Weights of a small self-supervised image encoder.
Model: 32-pixel images, norm layernorm, activation gelu.
Rows from block 5 of a small self-supervised image encoder, named by matrix and row number. Rows with one number belong to one neuron. Each number is 500 + 25 x the weight over its row's rms, rounded and kept within 0 to 999. All counts start at 0. Numbers have three digits each. After the name is the row's rms in percent of the matrix's.
After each neuron's rows are labels from the 100 images, of 14976, where the neuron reaches its highest value: "top examples" is what is common among them. Only what is clearly more common there than usual is listed. The data: regions of photos with short descriptions (Visual Genome).
# fc1: MLP up (model.blocks.5.mlp.fc1.weight, 640x160), inputs 80-159
# fc2: MLP down (model.blocks.5.mlp.fc2.weight, 160x640, transposed), outputs 80-159

fc1.83 138:505488519528505522512524482497508520552519486489470478495541508479534505494451447528513498518493460486536472507492496489528492509524501490565510520455500484551512485526493519499497497520532509487503520499500465497503448531499489505486522493
fc2.83 121:504479507517476485551504549507531502473512492528494515496513479528491478511455493486507462483480479464530498492490520506516528465520511490508488543491479486460490519493482488528528532472548500485493518547498494542494480503464522493486511486
top examples: text has "man"

fc1.216 062:475537506500492495512487500475504479520483514501486550501524495490468477510503480541522541504500509488464515515520473473550539476490517477472474485497499536506511529472500461518526489509516477528476502474482551529482476520503526499507498477
fc2.216 058:539545491500475514477509496454527490561504500490510467482495522488460495482460495531483511499532509512525497508466465459522535469480472518493471497501507472517527501465527515485540484508526521462476519531500487506495491464496507493486474523
top examples: text has "sky"; text has "blue"; text has "white"

fc1.374 044:510507480555477515448506504528504507523536462502492490459507479510513468494509516483524482507495527510527441483507515542503540495493497509503523469458506481513521506461508523418471499515501504499507534470532521471484515497510502540484496503
fc2.374 051:509509496528533506495527485498523460506471494515482488509519518492562507512485548500468518473464508484499500489537450506503508478507478538518500506461503450529515494424491510536502462513477468487531547548505510490480497541530541515522507534
top examples: text has "sky"

fc1.79 079:508512493467495467516477518503481483494508548486494544536489527485494463464494489461503519492469543477482496531510547527496460547499491479486445499513511510509468498481505546479514457474464482452521504514528498474501520536488487502511494497
fc2.79 064:502527504522505540539454533497525485483486465513542514528545478534523485496515463476540555499450538526476486488486514553487480472494479497489496495446501523502500521488485532457527510493471531507549538509454477496471515513483529451523508497
top examples: text has "white"

fc1.186 077:472458461495506511472471479498517463490492542543509558549477477480510491516520485489470507428468499511501511512486507466487502561490481490536521457462497492492478551518500509528486534513515469509479536514498531536471507535441510520482476534
fc2.186 084:495529518498538485534476542544524485524519480481503535521486495495502522461474489507475476530530469480517493467498494468500552466484483467480487498513541483511501483481440493489513562515511496516498482536439507466501480478495506515479524517
top examples: text has "sky"

fc1.73 102:486526498530470491482497528472533472512486480515509482564553517498501490478481530525484473513480517517509477484488509502506491514483530506510511498500516527446491519503500461507547520456497550501493533521467539519468504535482541490475546472
fc2.73 100:519497475458519475515459524498498469488500490477528504491492539484464562523488517531472490491476528446540459569538495505509505474480490530477477497493475485500486465472494517518518492533499483478476510482456511503549490500553526490515528506
top examples: text has "sky"; text has "blue"

fc1.522 150:480446487555478494506516488464519460458458509502497474520495490463529497530521459498498508482486516540491475496509513485497525519488490474510521506511519507509528519473511467469499536505446522517544519500412513544472534525504503507509519460
fc2.522 122:481469490463449492491486470517492516480520524540452498518485477477458484430465495550486536484485512510501509488498499509483537527453496539494504502450507473528503482523500534503495500471498503499486520505477482550499540477510518503494527496
top examples: text has "sky"

fc1.218 071:449503493522511506526486516495472463502489526469499500513478489506491543500494508457551544539483481482521539492476491513512517529454509535522519517547470508506439519494465534530506518468478507533516506508511550519491462510483497473530508491
fc2.218 067:534482471531480510500470525495482506516508471484462521480510522470518519534491523532461513536506511517480470529487511494548485512516479491457465459500505536528505535537474488512519508475495437511543500481453535516503488470523483481486513495
top examples: text has "sky"

fc1.155 078:476461464458466539540529500483519515504498527536498504467483496506516492493498455483521533496533477483519477482501532499491508517453516498559528498439532496556528516501493509519507519496493508524516519449482489494500481505524479542539536486
fc2.155 075:433517488495438554510497507542539501473498500539506538496507499502507448425514522513479553509461436479465489486517507477489526446499546516477512507482531503498526491502534488509504549529501530496491484510483465527520477511481517503464511477
top examples: text has "sky"

fc1.173 087:478505464493538557499483479530501478519505483480515482514479515503500493530480453522522503539512466516531450496514587516488509510499475520500438460514479520503467526523511523502556511490489448471526512515499504464481501503507456500508530509
fc2.173 081:508510512527542462416517532553513507522498512489461527493521469492453473523505506520484492462533469476539523566507507490507459482456492515493498518515447471473483523497529505536473511530533513519514518491498515487540498487519515507497517486
top examples: text has "black"

fc1.518 125:498481464497435523483526520482529475445502549576511482501491477508511524482534499485527455501493448482496523500507500452510465529477486478520502508513530477456500476471473506511542508508494510516488517497453520470476513540492476484517503441
fc2.518 132:496495548492515489495545475474534466486515506527484484507502509474508502531510491546525521505460533504500467515488464473484486487466565495465496517494495513496515507480511498477499512451524493510459460508492529555519504511492519522467474506
top examples: text has "sky"

fc1.397 137:520491525515517486539480523500438474481491446494542498494508498449507501514509517453487498506469485481516503541484508497519469499506490509516515508490516475480514542434489538522502461533522450514477512498502516508493459487512519474489513455
fc2.397 131:506508498508453520492540495495444500479530496487532468482494466485486532506494446504507564515481490524480489551532530493475488518538524506515467498522546524503538492508538489522480513517510483501492554455510522474502505514517492518505511499
top examples: text has "white"

fc1.174 142:482486502537500502492460489437532428474478497514476535523531473461472464476514543470532505522502500544531477529501502512501520511496501507488494560491466524474475530474498513508492535458540530492496465479536503458478491493513528536534515485
fc2.174 145:512476497505467492559497529528476480497466494498496513517489477487481513476504463492489480467475465487456551498495491490495497463500505567526481532485511491515503511522450471475525496507448536499497519504465481476503472476539509473484497540
top examples: text has "sky"

fc1.368 047:470473453495465564515470511468509487535535490516493534514506504490453498486517541481481562505511507430516467481534537472520516491479502491559488520522474493529500527492479504501514507525484508506489478483492463513518517506483463517508466430
fc2.368 042:510481477500472449540485535485502496458501475531477498508514503512538484468514510470545473499489485508487519543458478512538451475526483498502510521452488489464522505496503509511508499498464450498477469521504481490463459453505550477524549529
top examples: text has "sky"; text has "blue"

fc1.581 094:514511486536474492431510499526525446481497516491500508489489517509529458520491494488534499492489501527493522510517548526489529488525504562514482486508521487482527521534509528460492533445499490496481519460498488484557511519525545512466492487
fc2.581 100:524476491481511484487510479468502472535460489530489495520477543499493533490510502482476506521505486495450465498521511517487462490474509502469533513466476527526496434526554519513522474531523511430469509513525481524477499453529517459535490513
top examples: text has "white"

fc1.170 079:469503496478501455479497474477465451545502505553539551515458519506491528515488474516537506487518512445501462516574495495507486527499523512498507476514528484501481492511522518493491543541486503454488495490517524500519493488488504485521467505
fc2.170 073:486535507522503493489463530505436479479488468505520491505487539497529519490549503565516461465516542454492499526488466508446491473489504528467513484491546489470544469469490574493483478460513492497510459539466504508496511518535473501512520506
top examples: text has "white"

fc1.521 113:456473461508462521506525516496479528471512474501483494519471479501514423527523505505534550480490521533494513417524518526503508495513497480487530497479517505488479488480496523487529468505474501510483507477486479476475535500529479461499497506
fc2.521 108:490467449499510526537485486497507501519519527460528483497506464502473486497464493482532491456505498529546543478507480530488498488483505513467499518492507507505543523488535464517502525527472504541490481523491487499529477522494455493521505470
top examples: text has "wall"

fc1.243 078:511469459479517509525514516464497541530516485523499521538493486498479518504494538488557505502516449502555493512484467535525513495528544506503480507456480522524468534467499510487495471492512507488505548525480533481486525458464465524532507493
fc2.243 080:460546504521491533526487476506511530516512492461501492495462504479488493526507510524505498530531494492484502475483526537523481451485514535501488508560491554445526484493543518504467540485502480480546488485499452504541483499444504484485510498
top examples: text has "sky"

fc1.385 071:489496468501480488466427502470475528524492552516546488508499487516476497526462494515472521508543470467495487467478450513497467501502492491521531514487486503501548539526475477496531478481548512498515504502518464474515459498513537537507494511
fc2.385 071:505522470512553480533546499524490569513485518504487531514497467494482496476544507516432505500529503475493484504489524469531470518502563462500551516516517498500525461443542481514517461554467476499488516489472490512496524481516511453529519507
top examples: text has "white"

fc1.284 058:476495525539468514497514511488489493513512453499496503453524490533497541475470506503466537464500529506479531532493473509539545475471490526442486489505487565528518575511498467495491500509507468486510500473501507464475451474518515505535512517
fc2.284 061:486489528501548527501478485505494473535462523540513510489546518500536536465522482518467484492467490485533503504501477489476470461540493484501480489493547489494541491470502515487534543424515494512480524529477544493497528501486513509543504491
top examples: text has "white"

fc1.294 145:483509474467467477534493480482491481505520447550491534522553524509473497520489504534499537482513506465491475529501546484474473500464529516532559548497461486523462529505495472526467525521495465505529499443495552515505494501508454492487508538
fc2.294 129:496497506481528510496520507535491481469469517499507500522499494510537469456516475487547537472485489491499485517493468486520500498494483480494493534491482468454448502532492507520526478476489521512483503499501483488508461475474504507488540498
top examples: text has "sky"; text has "blue"

fc1.528 098:495533452515537469510513469467469484522493500449495554501542506458517498524495469480520470492498477514497515513513526494505554446524505497476514479486478478506484516484509501525501523509513520503513475495502515488491500500512501556523478489
fc2.528 100:467513516507539506530504494488474509494491490504451516457488520469487494514501470504521545494537479520472476494446499491469499563504527464461470476461423521494517496516510510514490462504504530525485501474426512554482499469507491490491467491
top examples: text has "sign"

fc1.415 132:470455516470497476502500491473537517474483496505475535509502483461527539505482464473499500477516522498533528450512492509513515506499498525527534539484502497574491527512546511480527482511471515540514488467483514496474457506483516527521531457
fc2.415 119:505458486489489537485530531515504486477521477471508525520517493487510485477503517502457502500476470508470467522540501503494494482499488517505449486466477522477516523530488479553479535560534511497504509502467500516527563474480482505491471443
top examples: text has "white"

fc1.175 124:449476502531496512487539526469542546506533488482499530474509497484475503485525490480455514508506479502489511502494504516483490504538485503526514526535464509492493501528485512495536474486501528521509494478500496485516510485496502486537477497
fc2.175 127:503458493518520497507519526542493514511453494498453479473489453504510484550510539499531463484554475494475547472492497474478517464517509522508503489491492491497526516524515509463517470514495487519500526528554461513514539504510442528518497536
top examples: text has "white"

fc1.482 102:509488512543519479555466518485485540509506489501500497502511488522519481549527514513486514515474474473516485519452472539529513507439498484494449499475497493471491529512464527547474514503490542471496471517488506522494496547492495513519438484
fc2.482 096:481547489455511497480473465503448504481516524484510514529487510518480480537491484513471564487550457514501499479494502486477490500482501489461514483474452500501491499516505528490546460488488510480542496488480497505459489458551509505522527506
top examples: text has "white"

fc1.431 056:529468516509442460479520506518454469494503466506510464530506496505528498486470503488496500514517486518464552522468463510467504499506484467453511500532480517556513520504518490561505520479509490509493489494480497470484505492516539477482522520
fc2.431 053:526508517497454505495507487497514524556507541485471472496507536503525554467477499513509515499497480477500494497539519461513480516470479495528516499496479501532492496507475442513481496505500508509524551521529519485514546530513559454495454502
top examples: text has "white"