A small self-supervised image encoder, trained from scratch: 32-pixel images, trained on regions of photos with short descriptions (Visual Genome).
Rows from block 3 of a small self-supervised image encoder, named by matrix and row number. Rows with one number belong to one neuron. Each number is 128 + 32 x the weight over its row's rms, rounded and kept within 0 to 255. All counts start at 0. Numbers have three digits each.
After each neuron's rows are labels from the 100 images, of 14976, where the neuron reaches its highest value: "responds to" is what is common among them; "patch colour" is the nearest of a few named colours to the mean colour under the peak. Only what is clearly more common there than usual is listed. The data: regions of photos with short descriptions (Visual Genome). In brackets: how many of the 100.
# fc1: MLP up (model.blocks.3.mlp.fc1.weight, 640x160), inputs 0-159
# fc2: MLP down (model.blocks.3.mlp.fc2.weight, 160x640, transposed), outputs 0-159

fc1.11:140127097079090123102116116193124137143192181106130154110161153092149098186171140117127169117136135120160076161087154184098086135139138116136117136106163090152153125144108135117099130087136170188084128125108174077125188098109114175065098124109138145156156156097114143106104195155158096134156107132115172142088127199145089097143134125134102174125184170126068150183115088176104083123158073111132113099134221114096131170108090146106142131116093121025080125088119116156132099125101165
fc2.11:182162081171131158122148142109135130159136151107136137123170099135117112158120065153160126084103159127121144116081118149104095183110108140132165127123100168144148119123131132083102145048123085130088151088127089150134076171175139118150181106167122150125112128153081134073072123120130049085091116109131116091202136148066091126022168089180132117152120117133081146158142116108166100163076160133085175173160138159115138107110177153152141144126173194135098096190146174141171073102122143
responds to: text has "black" (27)
patch colour: black (65)

fc1.476:135070166152135062120131049158158135155126166155105158095139136147171103186180097109099116133139133178113126138066119156154114144144134090191118162144121164129147121113187134103053149095121086119093146162127161110149092090175065144100123140174163119153134195103146116154152086126166082124150100169095093088118146190130138092125172131156153143058173085153089130128142168122119106132079108100088162144126121113064120060165178134140166131079067141145183109100119112156095183122139118
fc2.476:080205076149097169214164088121129176137153169140162165096098140121137139140131086164135174136083150128115092121108111113122120159081158136076110084120109083133116147115174160085115119100118132141204092115105068147101119156153093182102066156125122111174157129126171097146126175121098150114093091087080158166150079144119125151106102119141137141094081189122127122133107122134101106151161097112136082126126150180151143149167138142118101141165181121093123154084081121072161125251111089
responds to: text has "sky" (51); text has "blue" (37); text has "white" (31)
patch colour: white (27)

fc1.9:115082100147179147153107112081131096151147128133076185117145140147190130127132108126117181053112151097096084105112075110056146188183148137143135121094120172122114160143118115082076111159128122147140176115098113099119166099090139158175148140121108159116094066076150055148117149125144126194134132096170178110067107186147179112131107134096117108106136183171131109040104171145110085128152147109072116101130135155160101136130106191180103125160079110122134138146175149133118117193171162
fc2.9:148133175108171137177197120141130120107121104165191071071114075115155130159120138130105155168107133139128147143115133156134151133076108101104073148150155105149083143146122113153165085174149162108109081092119135105101128095127115115122167125070118122122195154132114150122045110113152194126109111153109123153141116076139092045116119119121107130128140112166126066152142202096175154198155109136121183125130093143069156074161143132122139156089107118127180142103048122163148224096083155
responds to: text has "blue" (27)
patch colour: blue (44)

fc1.480:129151104184137105152131087178186129159122115149163155102124136159126162106186129134122104145183169178086124145095117138111124154173142142147131159093139117124144085159112155094178132133104047147106202198085161103166158071107136109182105101130129187108042116143115140123092078132118104169091100166083101135106106121125126108155126150112128118099101124106082144105157205145074118169096122153128124039149162168100123136161117089092143081125109106151191074098148055114092149106144156
fc2.480:171178167072097108153089098153122112150143084086093167104130183052136132194120071122149130135092149146121133071137116081127153120152068123122123100168165151148143154095100125187101181138106171106125093144111082132118164090092118135105125172169136161162162116151184102120175122096079156126169165088143145145148118161135096135097104046161107125094134131154067164101169081110092142116155115115170081118130073123123147161147173183132150125123097158119123169150123219188120078107093140
responds to: text has "sky" (46); text has "blue" (43)
patch colour: cyan (26)

fc1.157:083126139101145089109137118114138151136166194189117121126114123165134110087109130123061164072147078177125113131142076171126075168133156069066077132122111147167158119130103105181163130118166063138109051105184126128189159104131142126145094139116111113146145121109165162106124155146107140185104171171143164139149162153141114118160110144122072102138206191147150134142118119083121085152193185068137172126125082153096141089107135110147136099166149136107152130200114128099106152175079071
fc2.157:185142135167187155149104156143139062128068094151171114076141151090171111174121112133173110154107201161183147155133130098121145086122117147146141134101095168109116130117156088140101119101066175122149163104141144100073144157186183065115087111087160123143124136105113069178118134091183147108124099077074056123123135119076151180168125088138131161101083120174133119136140170211161136172113122121096147158093172124116114188078143138151133120118124102128082063112154126109105101159098141
responds to: text has "red" (26)
patch colour: red (31)

fc1.478:125138151134150112131161187090166128123159071144118151080121074066143087149204098132137139104119154088163171154060110140177107121099179069163108127092136103125137133136163128156151107059141140209120143150077123117094124105096151162095142086141124100139138129118102106143139185184132081191099058137139125186103192155109081094126136145113148172175093157105135097171126112122133110109147124134121144054129186158082103134165070145109146134177146053093136120083144156107106172120107124
fc2.478:098143090151129139123134050149142163127104174047098194132170085111089069110140147144124095073132201098125078174123156158159101130083121135141154162152115182105143122141133104134123111134127119126085114118095179150109102164211087156150141078154137158140141150106120086097127090181137128130150148098116170119151108113109053120032116097142126125126131092171135177146141101117155159141068128109134146192143120135112128104123155141183079176133052172127132083182181130111119113172172113
responds to: text has "black" (28)
patch colour: black (89)

fc1.161:141038184112129135150169122119057123124101124087244171172095152169200157147184143121127126075088118112160162106125170119133122125150079120124153135169138144129127125094157155134156165126153115123135129117107195092160101087132103118109142101111109193122059127165058089128110106086098116137101151103070136122109161131141127189127107133120099115163095140190098119129169108200146121153119138130126096125093096067103086119125169108141129118134189216132128132151077127139125093080136125
fc2.161:149111122086110123179103121168197154191134198130122095094142110113076120094130097153179142192112121109097157120093105166096118134107163097080090067091095102115139101078115128095119147153126103103171122106129085124120145108143147104113049164122079176123179155124158149101134152142111121138149117130156114170113179080158165174170104144075150180061208139086187108099132105102127096160185108095110174118087154173131105198129137127113162168135121037147136118110158111114119148141129138
responds to: text has "sign" (26); text has "red" (25)
patch colour: grey (70)

fc1.219:107075109154099097125126134156181112153095068155139105112163160172154110193164077100134105142170121088109169136074077136155160125120139139136121118114068085160127093118096108120102142184184162109109187153099136122132123121158166132096112125126134141218081108124193091087139145137199083149112174098189095121161119151086158130131115199131158145141133094125136086103142197129091101153115145144147056147147125101120032132165147120114087129127077194100159086164112115126114125153098128
fc2.219:116170127121169121144163097133130132143133116148180140164071094122127175082112139139104136089123080174190109114103152106094086124148098103138102128141151195111111160141155189117134120022071142150164080147142133159097129126107061094129138099127107085097168155151120076145129117130121214156129073201066139191118084155154074167145121124158095077097181204081136129139133117151178131127169134148075154138171139125113177135085122100170100107135144115141118116094136101119109161128174099
responds to: text has "sky" (25)
patch colour: cyan (26)

fc1.212:093126170187115095131113131159127147157077110151172126216177130055111152156127094186150158140129118154069158102116187138078128162192067102083131126111136139149162187101097099122150190150143127132067123112203080080128120124088127135113144071083132080142120133088182089123120161120100131136190145154117183165166125156113147140091183094153124118138124109057153129088117161118124127128127140174094124121087139108135092134109176154125179154157127087087092117128109095109109111119203104
fc2.212:103143126091104120183109123103097069108137161109081056150136144112156164099085095122152113134158179092171152163151156193140179109091175132077165148155088127102125102125127174147119095121098098113142149125123115116124182134118103130156120116117100135081085170153109192129159061070136133141111181159155069145136126092143062093083161149169090161111158133148104143119110135142111241129149154190085102119113098117114121138127125091127108144139111150076108182159165095149199122115191070
responds to: text has "sky" (41); text has "blue" (33)
patch colour: white (26)

fc1.587:094101162139136095147149113096141144134168180180106152122109089117165151103164167175132134225146084107129190166146086120151038104107078086082109138089137158136118080088106130109149142108109136141100142094120136117087106085139078209137097088135106130121143077090125157098172100145127175141187136094165126226167085106111148112142181097143117084111113154164113093143113133209122103160134117130141122144131116136149096080082187174129133138097090141129111125127168170192126095112116108
fc2.587:131155161148083118140142139139143101167121115120136188166076099110108133122106095100108068118140145103164068168104155122151128172188156160135098083121148125093122131124125085131099150184178070070165124118136128048179108178156157107096111136097142077131136165139093122165125187094091088112093153127076088093117112124200086047133139176120121171123128120085175124183122140153220169147123107185183120112107106152137127152076135098114136158171149073132112127117110105092166133167164137
responds to: text has "white" (40); text has "snow" (25)
patch colour: white (66)

fc1.269:100095121126052138167103118101108112163118180144106131055117081066180167184143080098119171135107157183102169134115150134135111122106185133157146134144095085175087161145146202081125164104131140154228145181169145160137091131081077154149130089141136095086117160114099107123100168134148095139094134174137100111137111137110152114137124162144187104101103102133154080041110153141101128142137132103114056114175104124102128112163132143115102177134141121171130105101106130104105183202133083
fc2.269:158087148161118152062195100143098117093097119139124143171181138159149155098087140121108160118140154109142173066124091168122206129158127153139104132152121133101136072153099078174165149155127110058159133103167124162142128105141110184077121110150099124110139091119098125136135136162127163158093102137105165088097195172126065132077064151176096147170084112072131129141156125131202098141208163150125112152163126118148142151085089102122144089087183125073118094130152124073102077120108173
responds to: text has "white" (32)
patch colour: pink (29)

fc1.164:106142148160126162141160081132130102167115155200107130093105112107195123135147146122101136116091068144126123150164147163143073091141134124098101209082127146069179115134118092131152168136062143162168183119097109130129086175086175182163056138098143119136126151113096112168136122130113103165169155117196088135127177192124160121112116057151161123150101059103124121108174110125107112106040054106087126107139115139093143125211117120118161104086133138132139097137163097094142116149159111
fc2.164:122081192127152084133069094071123105116116144114145124179112128175197139122139162163105082096095118089149165134018134065083169093150098124118131126182144105148124176111102189110081186106157130096129127108120138162153050144146113100110168146165068150132096152160111135179104183132121171138120161071136060078103094121112135137165110163099161135152113155133116136124120169117121126117167161146134126136152127131171139152063159135145149202147094101163143129081117158106170145130093073
responds to: text has "sky" (39); text has "white" (29); text has "blue" (28)
patch colour: pink (34)

fc1.134:081126147092108108109119165162135121135113200121153101203145132146112097147117117129140158097146102097125151134104082207138125113166132101140098120122058162133182146160117136119155159144132067207118098149167091110125156058097078113102152178164136135080042084151117088153114168113077165175138056127099113183114138137111108147096179133112091108135141132149186145077136190151073117173131152103119138107099127129138104177098109090202093151157075152100148094128116176130132126157123094
fc2.134:130138157156157127164067117151127151111131105203052173079133183119131146058101137103113134105137118142111119094099204066122084146102093158155074087152157112142088095083114157168100176143165138154136110107091157120138144120146188149136052110093213109165156139133130146103181149065126138100130197120160143132142167081103144126144065104119141144142131085157110055118098109135216123144128128144117156178108108107108061149129109188135138092161124110141129114132085116119111092136144156
responds to: text has "man" (28)
patch colour: grey (68)

fc1.107:123182137146109137127135126116092080147118126135116201147161061112145116126107138131176151107188106155165106150096118133111141164083125133107160157115143163097128097161088099120162171125109126115061153138128160131077139120143160127160115118107151134140114159092102056095090081129147085093122118113132129173079133191122108104097095078089131190120154141140221090136139188125107124105140191184051050133127165135141042173164174136151092149175083114103080122140142112150095138070145146
fc2.107:142097141138149088106157163149172121075162096129118123142128122050086161110124135115111133137080143089135142186154135153131162067151147100163100154098135164169160105127142121158096153183107132113092127070116126127075164144138096146145160107120051118163119111138134128165146121085163201145126127189132087094158117112148146127176176141112113169135197085118101072170141064155167208141094163154169150058076131097135129143081140087091121081124106113140157182152147127111161142048114073
responds to: text has "sky" (52); text has "blue" (41)
patch colour: cyan (49)