From a checkpoint of a small self-supervised image encoder: 2.82M parameters, layers 8.
Rows from block 5 of a small self-supervised image encoder, named by matrix and row number. Rows with one number belong to one neuron. Each number is 500 + 50 x the weight over its row's rms, rounded and kept within 0 to 999. All counts start at 0. Numbers have three digits each. After the name is the row's rms in percent of the matrix's.
After each neuron's rows are labels from the 100 images, of 14976, where the neuron reaches its highest value: "responds to" is what is common among them; "patch colour" is the nearest of a few named colours to the mean colour under the peak. Only what is clearly more common there than usual is listed. The data: regions of photos with short descriptions (Visual Genome).
# fc1: MLP up (model.blocks.5.mlp.fc1.weight, 640x160), inputs 0-79
# fc2: MLP down (model.blocks.5.mlp.fc2.weight, 160x640, transposed), outputs 0-79

fc1.528 098:545423471435541486442500418515492486505484482610478519541505511488521422439392502444445538462530454479525582551568515518463480506570548514589563538556551542634537454367550433495490487553582490575460401463501460529544400469440450506575510401
fc2.528 100:562509524461536464539460466543572473445433458476463537491465460432521462466494423621521626456536454460538490565476473551504545495475456498556481576533468522524526510586508607554540537506495497513557563465570478560468572479584531520460509551
responds to: text has "sign"
patch colour: grey

fc1.581 094:457563452516345459548527543523441545479456463589476494547548421497412583383408545544396565496575507468525503548497477542504467451571553522473533452499474536490548503461497462487534548519471502469492453501533483509425393529494455489547468394
fc2.581 100:629512525479505481394448578561565433461519509461496525450464507525481600504498497529554466426497557567492452402508562504459514597513527475556487519530503481518491494501417556559421435594589568484474547564454435496458544479481513499489525445
responds to: text has "white"
patch colour: white

fc1.284 058:469529468507501541551502516410486530382488449494456395572495574523447518498540557527529518449596569536512490474528543567474462487464528651404503524534522565540500524547527529541491473490534430439416466468482543509482460517498520545538401552
fc2.284 061:467456486540498485523533448545467534446415486476357505486431530613567477543442436544413582520542503508522558429496461521504470434545507522480455462494466490454510520392524421457427483548560558451576424473504539521454521559471516454495622506
responds to: text has "white"
patch colour: white

fc1.482 102:481488472498563590600535476512487547508492459320464524506566565446427486584468557468453391483529627471513486485532516581545515485546521486532530458449498540501418478496467445478494439452511511434518493529498521502478593527432528620483494519
fc2.482 096:505523476590516522382567565579536506418415491568500436546523514473448431499537492543468519440507515544497569493557443530462491564454547519570531505444517486599499525450458499510441648501430555564492506489443488493594594480539462428507539411
responds to: text has "white"
patch colour: pink

fc1.521 113:527545484443456534486561580514531554608432580453595464417525452480505514499494477534466431536504434547468477509444477572496600581451471481539564536500511502472468502539528564563407554408619556513553455434465509559428497569473589463527454538
fc2.521 108:452488489417607517470498479479560441491440410496622461460511596497550488521497416467477401521537471441626417465514445506442534510462612555577541431465630449550516509508462525442465480521451434478535567482526444574583552565475520482525523450
responds to: text has "wall"
patch colour: pink

fc1.173 087:561462475564544436595537476504480506499455477465401521448521477424484564495445546528496500517559528484503421481511503531509587534473516468498621502500559568466480433483526364386525429471492541619546438479495507523460521476449446459498512512
fc2.173 081:500488496506542387457457415442411489538473547549487466453478555453501488457472492546551548532469494525422492556427599475473451487536540538498561465451564492526607535522457480493470478558409493507494424580526500472481400543408520545547439499
responds to: text has "black"
patch colour: black

fc1.170 079:519533377541440574540413527451559453576433417526474531452559526451538470504441518521450403465519535542573497554559500490448447446495472470523509565550577418372430459484466493570550458458480493488453462569565499412523479548464541482543501503
fc2.170 073:438538560412452506492510475526498560503515507408493471595540569485466429461534515528517514556545514512479475432428531544488512496523509455515473479522534520489580532404524495574463507497486462540561482520510561620426552515397465492526476416
responds to: text has "white"
patch colour: white; pink

fc1.83 138:495536359538525549489457464488507559441515519553481534516496520569464479405451497532488532531470510400530514461413495523480448522418452394558448407504532512540471510619557421574534466556470476621478381377517563519564506516476531535444487583
fc2.83 121:485570443569576386500498543580476535520545501508457526453537518440542503515503553542451598463438511520519536542563471489612597434576513457505468453501450466414505484583435552534526467397472508449474520506437495536442426455419582536410343576
responds to: text has "man"
patch colour: grey

fc1.155 078:427483522524476438500473568511495576463502467519530494561475427499411585411538521427470485455518549403427554463502462457389440501531554444445508466515499569448563505606525530476555555571547539538503477515570538421519569489462534492450454591
fc2.155 075:594471483525555486470537467499478550503490407524392512502481469408496610534524506469516457499494509470470494470527479561356550461523520563462537459479531526545513504456444501494518571522501528493456487442560524531507492579427527559460522557
responds to: text has "sky"
patch colour: white

fc1.73 102:529524468574471491523486529454493480568388506408442476484590449377435528550470531468493487539457563550421459423529498525389509611509571495523535491490537590456439537481507467430541425489532460430464483444519511472533528575535567586474426462
fc2.73 100:440498471484569531516512481515516446544515525510505455435560466434520606464522504628489471532611471496516565441550464534503571467574491505448473389564464514509511489497505458546420549529448516427444584505554537540408503511412445513427569466
responds to: text has "sky"; text has "blue"
patch colour: white

fc1.374 044:574578595579558572489473548392486513466441495438505485495500556521435472487544458559387400518508465528423463537437497546514505539557533436522503433500523619496476491534508514526444442511577408548385454399494515447511472457493497472577473557
fc2.374 051:541537459546534485432465467464444478546466508453457421558470563624520533488527493492477455492500489436480486525563525588472471598576504556460456498501463476475463543520508383519447527485519552474473608512445555460410490548409379535529462474
responds to: text has "sky"
patch colour: pink; white

fc1.216 062:492533508532418474579386504491422437482413481518445418584528556488415443475548482513539507474559503533439444469515536598574465508488573468461509501559364607459487474444494542527524579391531505477432433381446542544515488538626520557550460532
fc2.216 058:559509512559482523518520450481391440537430552557527361518431548481529556563551466564420537511527424450482494520472501527567538515425529530466528534605483526431437425532481490588610583519504478502412451466562512574445420548458517484607557467
responds to: text has "sky"; text has "blue"; text has "white"
patch colour: pink

fc1.186 077:513496449507582539501536434493487456504511465513485521420518540489457514464544424516533398494457523566544539484538510488545432489526547428560509512496484538484450489465480456514568503457539505415455463492617441519571513549608551487590526409
fc2.186 084:504464448436495495512486501481409570565456494476459498473442484488514565445532420520517463455572497486503545412563455442581666451584461401505504446539544531494419496523551526555467587559454527478549536567547499471538584501497445477473575424
responds to: text has "sky"
patch colour: blue

fc1.431 056:600642466465535521496514497546530567490465546451490499417514442531465489553585493473579552459543555585582512475512371563508540533499578490561543501483524519500429465512494446505523426507556443501515471624504562420523552491566418518412430455
fc2.431 053:524667384512472463515533474484474550500527544613456574433523532524465412425491472436450471548412480518457513421517460503470475516517494518433485547527433550431463497544462395479535491510522572511470441487531543487562504424580425448452475574
responds to: text has "white"
patch colour: grey